A small image classifier, trained from scratch.
Model: 2.77M parameters, patch size [8, 8], layers 12.
Training: adamw at rate 0.0011, batches of 64, held-out accuracy 72%.
Rows from block 4 of a small image classifier, named by matrix and row number. Rows with one number belong to one neuron. Each number is 128 + 32 x the weight over its row's rms, rounded and kept within 0 to 255. All counts start at 0. Numbers have three digits each. After the name is the row's rms in percent of the matrix's.
After each neuron's rows are labels from the 100 images, of 14976, where the neuron reaches its largest size: "patch colour" is the nearest of a few named colours to the mean colour under the peak. Only what is clearly more common there than usual is listed. The data: photos of arthropod specimens (BIOSCAN-5M). In brackets: how many of the 100, against the usual share in percent.
# u: gMLP up (value half) (model.blocks.4.mixer.u.weight, 384x192), inputs 0-63
# v: gMLP up (gate half) (model.blocks.4.mixer.v.weight, 384x192), inputs 0-63
# out: gMLP down (model.blocks.4.mixer.out.weight, 192x384, transposed), outputs 0-63

u.330 101:146127105118198122141094174130130067151172089163127098054167137083145128143109083141133141099196130111169203089117086155117067127068154171198141103143172144130104090102131132142120093172117079
v.330 078:137135120136178118147092149133113128138205131128151106124146145050151129132093105110144155109149129128120164091096088160117085119055217179149137106122146125136101085111088114179101106136168086
out.330 114:187128127154131133116144115078119147117105127088125125123130090121115166115175158140167129111115158137129147126106134104131169123146096053084140197095102143126154138172178178128119097150115118
patch colour: white (81 vs 30.4)

u.30 098:089172120063147109131113134186117113139131130197142129089134130081102079115142133149121119144212063146169160160107133139129082114125125182151144130132134131181176122119130102085116112106105101
v.30 115:162063179170120139117095100108136158131109180082141097137132183134152152178187112120105187115123188151109097179121100188033113141087093107095127066119117074087127142097132147108144164167110135
out.30 114:159080151216098136095149140088151156088112151052128130132063128110183147202110140064123105129100145134151103096154125203121091255113090145104152104138117116099093125118135138164059139122171125
patch colour: brown (56 vs 2.6)

u.88 098:096123114115157130141119203099098137162125125175136135144148134103163124141105113111117114114119070095115189096139104182084100097087186172191141091131149211185097112102112139140112139117135058
v.88 101:112136089088147116139133166168107097147148074174126170078150109074132101112129143128144117135164072094139210093066088126143135131061203162142150118132107160155114139141099104116125106091163023
out.88 100:144139127105165132157191126151094126142132128140086118093164147120131181121091151201133136127126124076074162074157129102117168068166108105196114120093141150153051076140140130161139120079133102
patch colour: white (87 vs 30.4)

u.250 111:127143077056157120127111128172104096155148104178150141109171106093139110135173125114149095137138077105147200103107094149098101116055181139139132128161139153151131152127093130131111143109167058
v.250 141:145053176166156117118084119103116142113121151114163128132156192112161109168162096101116191094138181135086128131120056176060109128046138131116136054138162088098111123081108144121175128176117104
out.250 067:097130056073116160120119156186106127110144130159110154162161087084101081133101156143069075105142092128140180095108128139132125118125122146212167121127127198168143140118089113128173121037133101
patch colour: white (88 vs 30.4)

u.192 093:091154105047170111151170135149103088106131075186155189068135092090108104106148109136131149154162073103121194080060101094142118089100188188140158138198138168165126117121093120121157098115148056
v.192 101:108142095076135144134137169178111112160136086164135163083127101081131118116141134125156121139146048106130223121099082134128130126064195159135149136107119162131129148137105115114123121101144017
out.192 058:131101127155121130117153134155180134105125075083119142155078137155180137128118119135135168124117143122150110089122125102171135108144103122126079160118191118082136127121143126142115105122164140
patch colour: white (84 vs 30.4)

u.331 078:197137087097122137163136179145063120131118081108109163017206077120105079170128107120174101140155106137129172136101125148132108116130140188108153114124105179123093201144120124070076103189128088
v.331 081:111148107095109197115110125126020130144140147161136173171116075126153124126140151124028092100109127168158150169188118144083121126094155124126122129144135141143171140132146153167153131103125098
out.331 095:122129127189155161132163118130133108155130131128119124136130175145158148105127099175144173100078176106098149133140147096109177094134133068112078142161181114080154129088117135153152144122138114
patch colour: grey (52 vs 8.9)

u.83 088:129150088080127128121118119219073066137131113202125183123146097115038131089125122176162134151148067112129174122140109123123126139101197136153120114153164146161138138137127119131107159094138095
v.83 080:101140134119128130163158156131080081178161103136164153128151128067132126125098109094169110137153106139143189109137091094112094143081209151132109132137139152183147094119115101124120123127147063
out.83 071:127122104141108119144154128177145073133129066119120150130087121111077118134098139145180101119144120191185126113095150078187108114143103151120117182123187132165195108155118125133099106084111113
patch colour: grey (34 vs 8.9)

u.220 094:129148103041175092121119145183081107119130073191123205090137072094114099101139119160133125122162069089117173110114107129123108132088190141149162132165120137132133119126067114117143109083152083
v.220 100:109118132117167115177145146141067111166167073177143179095154130073132099132097107107154144128163094114139216097102074116105118107049179166197146093157160178180111109109107103141125108134149032
out.220 084:126116132196099136128169137150178128128129094088125129130060130150164184111103105123164120133086143110143109067115148068192138158158123091103061175105132126108137122158129114179082123119197151
patch colour: grey (44 vs 8.9); brown (32 vs 2.6)

u.19 091:104120092068160133185174154153088148133121133158131117112172111089163100174153165120128152162134069143169221126128128130130067117075186203156127109119135182172141144106084113125105152120101061
v.19 091:167098152144109121103093094132096141137124159121180130153154159150137119156182136131142147098146166181113120127129119170060070122043147092118125088148133110135167141080146183082168151127103131
out.19 100:079110131101187094146131138173083134149122113194128161102123125131131086126137084087138142126146152060111124095120138118148106107121204098166104137172137160132111124116090104135133134122168140
patch colour: grey (46 vs 8.9)

u.153 118:082134143159100210122114149112087135131128158131164137159086128074101123103055073094083148140115141152122207146146084178062108167055145155172150104154145172121123106128159127136063143111140044
v.153 098:072150101116105140103144160102070141113123157185103200173098132079126112128139110115049127081100129068081132148161110113135127142131157107110121134157105194101130168139072157164194133128161125
out.153 110:130126134189138160139157155152108133157107095147136188092111078168107143106055063153178171159128195091135133074142158108133167127126139117148138094131130175131117102141154122150097129129143128
patch colour: grey (53 vs 8.9)

u.170 068:102107099096180104144116129181128116139128126163113109084175118100115110134135096119105127128142085052125184156118132149129140138129124119217125121134149148128106150132100120120167113091137080
v.170 088:107154133124109174145121097096060130180149148174120184190121112132166151141140174139104128138088134138144127151178121154060094134116158098137100109133088133133161165092127156149146150115161127
out.170 135:132111150157129114120109110153151126113128120125157123148150182099125137118136071114159181091113150088052127142131106109105132122088146082127056128182164101095113136068109124141150140177174114
patch colour: white (98 vs 30.4)

u.332 117:140095104132169104152149160131105081152164080173136154067173105113144079146129094130181149139185110108167195079090088137129074164079197151185138090147137170180097108097081095115124111152165069
v.332 100:088133088116173107132119171197174075151107117181108155075116108110135127105160116135153145137148103058148199102073112105150149108067199160126136115078144131127121133125073106149125125086139058
out.332 091:121120142120114135128197110101115131166122090133132147119110138144144145087107142187123140092124102127108109086104144080142160106179102071069047144141183150102169089157138137140170110079140123
patch colour: white (89 vs 30.4)

u.75 130:121084150105131081166170073189153080101112094123081117118135139160056138067120112196172153169122106093123081119122173065183166116183100102123090142144160110156128116134096095132133130108133175
v.75 079:128158124132129170147127136115100135170185130156173139144163129039165130157073136098131120128193112173137206130130059165090094163087153188195151115111112172178099088147136099121095127137160041
out.75 141:122151115153115157117085160094111150133132212114139112142126126113149118183131142065097100157131145136132144194168125209075096169107137169130184091111067136098107175126128120108115169191120135
patch colour: grey (51 vs 8.9)

u.91 096:116129103124166118169146146186129048150148062162127147071187087111132086101105088124168133169174098130193176095082113098154073194100209143161141114146142132148129103110128063117094120146158081
v.91 093:143159091114154145130106137148131107157139128150123178122166094101146142116153148169183133126120111102131225119125079134115130112051142174143168102093084132146124145061128145145137117101135045
out.91 110:114104130115130130129154100108117101167126098152096171140124151144093157086077168229143171132102095113108101070139141106141155098174137110128103106147225129139128106123110110131162131053113148
patch colour: white (70 vs 30.4)

u.184 110:066115093091155114191100144107110133167171131167116130088154120100178091190162147098112102157136075124144171131116089153113083093094170179170144068146137146160141181064060123103169136137131077
v.184 086:104114118124170129134126138119091158123201164142082146149163111066160131161130142137087154120099133068097173160181060168098128122085138127214132094123096155118088121108091124149143155131163059
out.184 073:162121140110143133132138123064137136104143145083154126123175150130145191112123157219161186126141117142138142120175115174114134078130122161150206115094140104131061090156195130106112124099106138
patch colour: grey (60 vs 8.9); brown (25 vs 2.6)

u.233 107:093152085109130125119107166142073143123144145184146188135102130071129068111138145134119115120157122153180187134117088124108115120067163194159162117152132135135166137120112118137120123065108069
v.233 121:130123124128151136118145129203091105170108115173137109027123113125117136116115075139126137126147101063131176108160117124079139134079160114164106138150173176180146100157145118122111168121164088
out.233 096:123120084147110179097120155137100120156079150147092152152086117128123096110151102093127128078114169111124168099077134103091163141103168098085113186171165153080230160137112151136149139078126094
patch colour: grey (63 vs 8.9)

u.218 127:111117145145102162154127134106022131181112146130163131121184141149092096149106074061145141134152149168131128143141142128106078131128155099108104145182173136098147119129142130087106140195070128
v.218 101:156116109100225053165139104154170080128129041114102106067194117141136124089163161183176118133123107048152109050087141108159158098140121123145111109130128103141111123111080133132162118121160141
out.218 127:145120240229126073170124088142109062107131132152146131094154114162064169148179099131197190167110172129143139112165125118128127113118146134137120146112114118185145115128148128129095108143122142
patch colour: grey (30 vs 8.9)

u.42 089:109114116077154104154142157134099100188137119182128163108165100093152134177170114118145126136127055119121194127128087155088096108080156208185127105128102179147147174076075122096149120120152059
v.42 104:111123109121177104143118165158134110147141101165126144053134112068144130117138119112148142141147114054160195096097077114130137116046211158158128123093140146136111117146101095158090114120175036
out.42 064:165074153172113121158161099165140143136139098097138108116164161149083165134084121131133156145127134128106124093132127101135125158135130123182112142106190129139083105117153106111114140126142136
patch colour: white (65 vs 30.4)

u.96 092:156136108058203091133145124107142139136139085146092113065169142132160173162176138170154138119090128059109132094140120192104091061120118165203109084117079138159064141091071174132140145138188130
v.96 092:138136096077146148147126105169119107119209100119123117142156050093166150113126161142117089146115055123163133126147096129134124148100159131183123111128086111178138143128125135146127138095171091
out.96 112:109130139152116179126144109059090157184125119144137129133095174153154149109133102175139157115102132120110145125134157077118130126145195082099069159157196163109154111138144122112132126105120125
patch colour: grey (29 vs 8.9)

u.367 109:068181046085185135139118185119129067146131132204089135132113100104170133118166146150126121098139119085123170115126117126135123069118156131163134166114116155125142153132085154162188089107093109
v.367 095:094138093114176091141118159172137063162117099179103163065130107098126095099168128139150127135142095068186203105085091121145131082061233125126131118128144140129132135107075118153131094100141055
out.367 089:123113096136139193118158150130104151164102135135071157144113121150149137132130138163140133106088126109141183067131144139102125113119132125108127133133167193106163130121105148148133125053126096
patch colour: grey (59 vs 8.9)

u.217 095:127143101085088154152148095178079087225118130225086173173101091140103144144117156143135123154161113139156123164128129122121111126127139124137115127117145168157185150139080128087160184130118131
v.217 118:159111123135146129138116097131128134140199128127094106148131100139178164145143136143124113128079111080130109108198097120127149137144113092155082096109104122202115127133090151164136153116200139
out.217 134:210136131140077108093098130128158131065124113081142095113107155132142153145168120141130109122081100147089131104103083133108134110110093110095114157127088078141119174133179196126106109128153127
patch colour: grey (25 vs 8.9)

u.154 095:152117092103158075128118154102139128121135072132116101076199134067147137184134084118146143108145121098134162084104074179049085115082131186165125099155105165130067119147076139113128104177176075
v.154 122:109114111133197151166183141179109064159155100136110130034153102143160119117113080128178163146150134046149135070084147106143122159132168116189098136147141161114125089127078078156111134135199132
out.154 085:146109149124116167137194097099097139184157160112189120139128099121138104127124155092179172126152131181186138140104205103140120142150154113079110179131174174121200099153151094101096123146105141
patch colour: white (64 vs 30.4)

u.113 097:123179073071171124111112146169081113149168113166131129093142096074130103115141115121125048143149095103127184108128088120125124141105201143144127148130120149154127114164097120126120136098160072
v.113 146:149056180169167109107091121122124146102130142105180102124159184110163113156159082106113195103142178133091127128111068168070113126046136133126134057143162087106100114085118133123170130172128105
out.113 086:118160033009187143146106168139103108143161132173126146135126084096137084128107137132132092118130067127131186089131121124118126091111129147173130161107144184161145118118099132144162117083116080
patch colour: white (83 vs 30.4)

u.368 087:109127105038124080132139129167113086132121097214139165115114092108096130122153116161128140140179049115155192087119104085138128097085199166129116136146160129169174136159102116125145147079082062
v.368 093:108155084090145136160147168146064099160137084182086177095131099065111087113132121140144118144139074125139255130131101118134106097068185172145155136130158167159130124093108108139123112123118003
out.368 097:149128130169128146131145095223193109136114097099116098122077141147110158106098119125167121126084132111142099059123129109145159131130128104121095162113148110136148091139123138129114179139189153
patch colour: white (81 vs 30.4)

u.266 094:084153079095135113121126176122123112160143062198120175124146113092129087118132092119141103140148071114157193125116087152133081119057201168152126113144136193165143128105092105125078127112151060
v.266 108:141128106102196108141126167150124127178165093165143138042148122076137123126118104126146138126155083060145223104098073123115129061052183140192124113097145178180081117129120104125113117142161025
out.266 062:144077157154158133133155119161111148131147114118137168123106159132140173135118185138150123135108148090067142019131132100129145061132150094168077129128116135176108129082117154147116129077220107
patch colour: white (75 vs 30.4)

u.257 089:095133094072169105156139161189125069193139083213112182093184089123134115138155101134205146155159084098139180097107103128125084121103134162188111102142133171139141144076077103113145125127152083
v.257 077:130141130085131154155123119133066084188174106167152158108155097108140119176128125122126069149147068141171152131144097127103101154094201132134110122130142150189152132137121109102130139132148076
out.257 068:141106116158111172141203139097099152162102094129101152126108139158154151154133132139155135107105129125124111097129176096139110145160152110084117154138202170102136095097075120132151127087147153
patch colour: white (72 vs 30.4)

u.105 113:108151106051135117144141132173111111184145117176138114093156106093088092115162135127125094148165066137176194145124100111130116102080187175152129133124130153160144149122119102077150131131100061
v.105 116:125038192176131133137108112120105159138107173096120129150137193138153136171171114112111214116110189117089101179146122190022118110125106096116110045141121118081108171087095136122142164173135136
out.105 063:119118119102132117172163148146088189112125133154158141099135108141144085124163123104109187125140157115085142144114217097133097033144129108101081163125098175140118165113104137116140114119096138
patch colour: grey (70 vs 8.9)

u.283 101:096142108094088128134121133157079089157157114207139181161132114080092085158109116093129097169151070161138191151144100151116049146088215170156147106179129173153131134127104107092117134127131064
v.283 084:095147128113130130159156144169080094190149107199147189116155084135152093140125124117181120153152080128151175096107124132124084159080203149169138083129109181194152094086086112114158137113166084
out.283 068:119181098085162102152172148122171105109154113138108142112076115113209126108098144163154125128124099096145107118097141090155155092173096153082154127121133113117138145117084091140167076090156136
patch colour: grey (31 vs 8.9)

u.94 102:139162048132127218120136216142111126121113131115093106096098034133123122106100153117086092127117073140175135128111152125144144165142125135086182168091121196127125131197140130153069112102114131
v.94 097:148120121133148167163154118122131157125121159088093083108146090131164183162160175128122135182070126100113128180138130158107153126136091116135102129089070149128059180136108133158105167143197128
out.94 094:098056148120080122103077141193116167134107131117130135170147160120094074097092098111121156128124139134141066100101141155138091142136173137163129076168187163125151140098056128104141146071128183
patch colour: grey (31 vs 8.9)

u.38 106:060169101084129135133167162098082087168127100237119218133117135124108113082144113159140167135138123115129183126112126068154113065094208143143101159153142179127157163136102134135143118099100094
v.38 093:102150116101130100154127123157109068202141079204124209109137103137127108106140122147159136159157088096147172096113103102161105144079255142143127096139150138173172102059093097119152136094129081
out.38 094:104153072117158147119132138146128101129071085152072168141079118133111128116116125126173097056105122075099164045091138089129168101106122086107148189164173150059135173158108147171149088102115083
patch colour: grey (76 vs 8.9)

u.383 122:102115157090100115173120074169127066255126133176158138141140133141069142074105113152150158178159099137122121140125122096117137127124126111114097119143156126164180085095126088084168194106127127
v.383 099:139185065117207096096121128130149123098187106128113112129117130076139138074143137196109106052128129062120166098128088104138168068136113096169124147089093114136106073156143171177172055116141109
out.383 133:116130124117142117134171113141103103166104078183080205101153158203094136136130155184136143134126113155068173093120122078134113077129138102124121128136159124173172097098140133136132068086097116
patch colour: grey (33 vs 8.9)

u.78 085:097134089076135134151107139132099132177124109210125169121131095130124052171128136117125102130168090151135168126108110134122085097118170173137144100158167190151142184100069121094177123129107107
v.78 078:117142130112112149140146113217050088151122114185150152107182114109104124150097093116130113117149114112084160124166088108082094163077201104161114152153144176191165114142155118118135148130141079
out.78 105:104146090112047170108156157127097136140091114136131168150091121142104072114121080090133129089119132154128135127127160097140129101135165116057094179223175157092233166112105168112134123143111127
patch colour: grey (68 vs 8.9)

u.212 095:141112150143122062127113128117175124068141131101089114134196147145124147087124136182165185115126130130088121131121148118154168129170069156152115121098121111140107075114131108147131110098121167
v.212 106:175123131135127114087069120127163134123208135103155087156145133009145177124102123135119110126128095125124142133162057172115123164073134170173117115091124102165089078130163121134075143119177077
out.212 129:123105158121141124192183090119098118159117137161087152092130204173125114155134144175127195113139140121097107128136131099115126053145097092143105087155168127152154136058118144122177132097066147
patch colour: brown (82 vs 2.6)

u.52 122:146111110053172109195197076116135124109108121119074136093142094201140157109139195196164133141118120094121080094089191093186164113194100117099119136094094128144087112143036129142142129103158179
v.52 110:118209047131159166110092197134128134127175151146127127151127104073155126119126141146093083098126128119133255152159087157095123122079128157205173124107104145134127113095172139149140111119119054
out.52 128:123159136130152129137142079190119075139068087178129146128137169133016120092116111156157116094181123098081166108115126071107148119091134043112105193141204126123161117183163141114150120143114061
patch colour: grey (71 vs 8.9)

u.120 101:089125094070159110153128141136096122130155092175132154132185067085155097135141132126118133135132048109129232128140091118126123093057194169187188117138115141140134167083114129141142119111110037
v.120 085:174090150140118097108094080155114128135131149122169115145187147138127138140183124164132156107161157154124127146159093160072081121027159087143117091153155107138171139075161170080172155125095122
out.120 068:117116113138161108137123118157108129135088109176099154092166129246133137052134118131124180134104177064075097114135144111154167075142172089133108130141143149143124138085083133132131190118153193
patch colour: white (63 vs 30.4)

u.238 094:075122083156144153130156191140143124105088122098053107077112025207147118101099135098091117142094131084174104130097188125160144164189118130117173144142106153092117151145099130154096126128144191
v.238 084:155137075135162115115129145108130135084108096117083132110102125134119154061142135161115118064053129037089128108123134097142195065140099106091112158130107129118069170162119223199128093114179130
out.238 106:125083132126104132112079127162091129176096158146105156167127191127095095214124117120136123105154204140127109078121126185090066128113128128156131095148190152129166139118095139101165136043103146
patch colour: grey (66 vs 8.9)

u.348 110:099107152134106110110120140170106137130124067179175148131136131071095129114108059098120178118153135099079163120127079095125094135095194108162078149175153191121107122146145097136115112126168069
v.348 075:124124100104187115170137147150106080161156104165104133051170118088144121137140126125154128123139093083107204099102099117101136095063208134189151122118146150130141131108128128139200090129159048
out.348 110:133137105109182135160134093255116080146139126172124147131119125117126122135112125135157129132170136085118146073117130102113139091116129082209085129132142139199166102126099131125171142072167114
patch colour: white (68 vs 30.4)

u.39 114:126130079061154108128105146144115115151145077155128125101164096091125116119148118131145110126120048111135211107102098128119117080062232151154141128160152145158117170112086135138109095110146045
v.39 143:155040186157162104104097117128126146094127137103174094117166194110150106153168089117108203095137177128095124132117054171071113118036149134129131053150160076109108123083106138118164132157121106
out.39 061:147177076072127134114081152144101119102116121145127163113169076123105132128147182176076066119125086080104187174157106130098143104095141128193183122113103163175121168113142156123140126129127074
patch colour: white (87 vs 30.4)

u.226 093:073166121124102165107139199139107111155125142152144188132101115066118092113111072073118119144125099137120255129116114104123129136082150159133128172137120208106170153110142113132095119108115013
v.226 080:121128105094152110161134132119103090165120079161120158061181093086128116127151135109131131147180096118126211139070070141116115130053216165123175108175112145145110163100075120104133119127145033
out.226 087:121137140155160091093107149077106198118187062181089143143154126106199085136160159125070111081122154102098151112107071086138131066121113080174109122132116146128121154124149156150206036106106080
patch colour: white (61 vs 30.4)

u.305 092:097120113124148141171172127113110138150181099128114124115198066128167151149141116138171132135108102100162199124149106144045128109070108132133088098143094137104138125125097122151103153125171043
v.305 094:148118087058155181176190122157079138121162071119087125115165054134156127134117155154148110150117065110138131091127109099139135128143134119159111131127114133180111141144114127149090136106162092
out.305 092:118123144127092099194197125087096121169153095130136166085126090173119125130134134153201146172163105164152117108134187068187086121205162151128104135140127138159160127120131100108098114115121162
patch colour: white (86 vs 30.4)

u.282 104:139153099102068180124111120100092156139143165125132134155111134062090133125122181143141068134157100164143173181153109162102102142074190165126154154092134140138138167171125117107082129113085057
v.282 136:125070142147176083144143140138133138103107127119093113067155156136149139150171075140121210082074160024082122126158135137130134108132124087138098087152123137098096157087081167162133156154145135
out.282 096:137130104098081131124190166072097170102080107121129149111119120148106111197202149122180124114132117141127145132102178106150104114172118112075091207151133162094142203150127129096108098142102127
patch colour: grey (27 vs 8.9)

u.15 087:092166102103155125145128160128078117181156111171168136105137119104155079125120073080130113128150081129152213082134103122112102139076221163176142158157148175137129106167113126120137109137131036
v.15 082:111159121121123162159118105138075127192148154154126136179126138128187143146128161123095112141084133126157128140193120176044081126115175111168119093129091150145138158087122179129151171134159129
out.15 088:157129141126100098073083081094200101128111165098135126185115148089075175109122143155129112101127130115082104137199096148133138177120126067102084143094111071092137104142141119128185159109129136
patch colour: white (60 vs 30.4)

u.288 081:082169084024105138123163151144095118123094088192120164098111105133110099145136106124132127149141035117132147139111131132138106109128176139145151136198115185113139141127062113107101158104113124
v.288 091:103151118096122123145122119151094065188125147187142200141151125134128098180121122120149113124148095140101170111141105154093107142064215131136139113132167143187183112088085141101218151114116097
out.288 094:113122111122124131155189112162104075157104057147088162101116119137115123122125104160198132083115120085135131064130157071162130130140140074118108191165189167109167128148080126144153112095148130
patch colour: grey (47 vs 8.9)

u.138 145:142182049122156136132152122126155098120158090109099125110123025139144162082134153142132077125090098090147104070115140069161175132153115094126110164093101125141115114162126147177114098098192152
v.138 077:136142120074165094161151142161150126092177118121121132127192129097140127113145198155161127165138092149119129158107136117158130116141085196170161136078106119174097117099115062141170078120116128
out.138 135:113044221125054124148176075091127197160140124136148166161080156153126119166090146122134116131145128168133035120147138117151099137155128140135099087151129124156223118024134123095103167106114193
patch colour: grey (41 vs 8.9)

u.11 100:138160098026108120153144136193097112129137104160132146099178123088117066147126128124136121109180058145142194120122078139133070113069204158145160107145128140152133160097125155104109141131126061
v.11 081:129147109115145161115090154095119114172159124152118189112138113092122144116117128148115097130152116106137188128115063137087119111044207166158152082115120134144113129109127138144131131113149055
out.11 065:137154110136127114156121140198175069150119094104105142096124098174101167096083158161159139186144096137194116109116157081177162128183123156101123107110172092137179137109135095136085132087121158
patch colour: grey (45 vs 8.9)

u.41 063:097082089100115101149150129117099097110133114146111219117150085065103110172079137087119091122101055114080158131123093138131128153112164159137152112211152164113122188093097132142167086125141028
v.41 088:142174076055133138127101100148112093141205098172098158190172040122166128133131158144147053121121072142133133124163081158121101140084170121168126110141099130174158122112105137132152138109154122
out.41 081:144149109148133172122135115134141096113098102125106127143142153130127147111108125168169171096083125100063167120139124096118181109117120070099066176159177121085118141128128151151147118129149088
patch colour: white (62 vs 30.4)

u.122 091:093155102103137134131149148137039132137141121186155210102145115071137043125115110073083115132147077164125219140136087133102092148090170185158148134173123195167128138081130125127091136120145038
v.122 099:120139095073143125139131146190111109151118094185115146095172097068128116123157162131141115156141057095153207141129077158128118121053207153150150135130105171125126170107087125110122128112137027
out.122 052:084077185200089131142155124129144173131111150124099149170106192121140128209119128120143119140124212157117121121125132137169092148155124154134148124134119116090149148031109119127138125107075130
patch colour: white (71 vs 30.4)

u.273 120:174086145128141074132129046142219109087131128076113051120139161122117181084123171181143133132129120133124083122105129119169155151160095136147124124094142051146085102118135117127152112090130159
v.273 114:086169083131143152094145237094111185111116134142097148117100077116168096150151125092098108064101133094115172142126129134145131135135124120115139161129089193066120171147120150183128077135124109
out.273 135:152086161152126130119121080236126100156130085148135140157203149128107123129091131139128113124146141126094094090116123098129133120116131084195102120101144128207125127135124131119139126106167133
patch colour: brown (46 vs 2.6); grey (31 vs 8.9)

u.6 084:048147121116084128112077122125134109200157175162159106156128140072100122142106143084093091134167062177181151161139081174083102105107141168169133131118117134121157151144146111107116160119107083
v.6 120:108117139153173129149155135196082104166127127163139127047129129129144146126117060131127179127127146064105166099154131129077131144103132122175104106147155175164120082117127126170112166123177107
out.6 085:148133088121052147078107179122126114120116140106171100132097135080107105144105063065141114111160119142119170138130120163116080177087187163160168175137138137123128115134162126104101134157126096
patch colour: grey (53 vs 8.9)

u.350 124:116190047112130167143135186127102076115122108182067189114120092135096052093089180168142082110129092123173175122106138129162133122129191142149152142114134194124120137119084117148093103078120122
v.350 094:085129100111181085147124157205152103158111084174098155083132104094135088096164130115144143151133097086163196111091110103159132102071223151141129127102155136144122135121080109149103123101135038
out.350 097:212142104157167174107119130132130124154153105117129135149134117127121191115101129179166121118091111114109160062157112138072169094097141110145128140100136129148083086131176167155108128114191101
patch colour: grey (37 vs 8.9)

u.145 091:113125111127121140112118189149120092137099072149114150096110083052097079117121116128109112111158125130213255137102086149119092118041152175127123129160137192093152155137128128138101122123118000
v.145 098:090124110113162122120119164161121102135128085167118165105166099073121102103126126136114132121154102083171212102071086115133150108052238181135132117122163168143121126130099104150112098083144029
out.145 087:117156113146115104114148153076067168145141079191103188083120133105115119134126124180087077105112138122064176125116090101127143090156117058138045157126145169132122112133130113138174079122130070
patch colour: white (88 vs 30.4)

u.72 093:070123079055128149166167159124086120161121147163083185121144069124100082130130176108125091159152102136149154140098130118144136102132144179146128133131149181135165170103061096132127132082104097
v.72 089:112135074078156130165135172112115118184143125134118144105163090086150127143161155120135124170139071125170205129114127175126086125097191197129141102128086139150132166092055113117120157136143056
out.72 068:164173089127124147116136139109153107131147091124089119161111127142189152100136154184148130096085141151164132109144108103124189109145067100109127126114125099126167138137128163129185112132115104
patch colour: grey (53 vs 8.9)

u.150 097:055161076076202141109109183184099105153086127230100156124111089103128115078131096130101133112147109071117186126130103115127117082089180134141126136141139186127141119127067135142151124116127070
v.150 102:149126129111186114109125125205117120179120097159147119055115136107111139091109101136125149114178114064120165081138089117093136136062183117150104122125147134186119089163138109136118170099173068
out.150 094:135117148170110168112192141108128159160151086121126166139080138105134151117101150148150121115116149126114154055107134072132118126140138053116048159104128143135154098144151120163101099077164093
patch colour: white (73 vs 30.4)

u.285 143:136118153149093091119156102133129076132103050124145164098120141140090126100128052142189139097123128081078119058108134074146156135138136058102059171192162126089145148161136148120110080116176131
v.285 111:140149113128154169160140111158110117163124178131122103115132094148134145130120190147077128165136146140170125167146143174115145134134111156135196069080093123154124129124138137120150188126102141
out.285 140:184127107129122116101092109198142112125125117119139100097100128118066137101114078141141122089143128092080176073081116091108126128090135059125090162140153121166128112169162144129161118061167084
patch colour: grey (30 vs 8.9)

u.382 088:111145108092101140107131141133108120221130114168134175112113113109127089132124106108126074151149113116167140123108115135125156157100192151110112145147099162125152124186104088095160155101154085
v.382 079:123162109083089167144115119136043118172165114160143190152204074138154103206121136090135033132141082163122145137145089137120109208126175121150122113162093153180168140107099125097151140131158113
out.382 089:166096133157118169131128088062082114163155175131121138143123178124133145146120133167119160075143194166082115126166136150096068139120135102165140099127162133163131080123111184129178143072120144
patch colour: white (71 vs 30.4)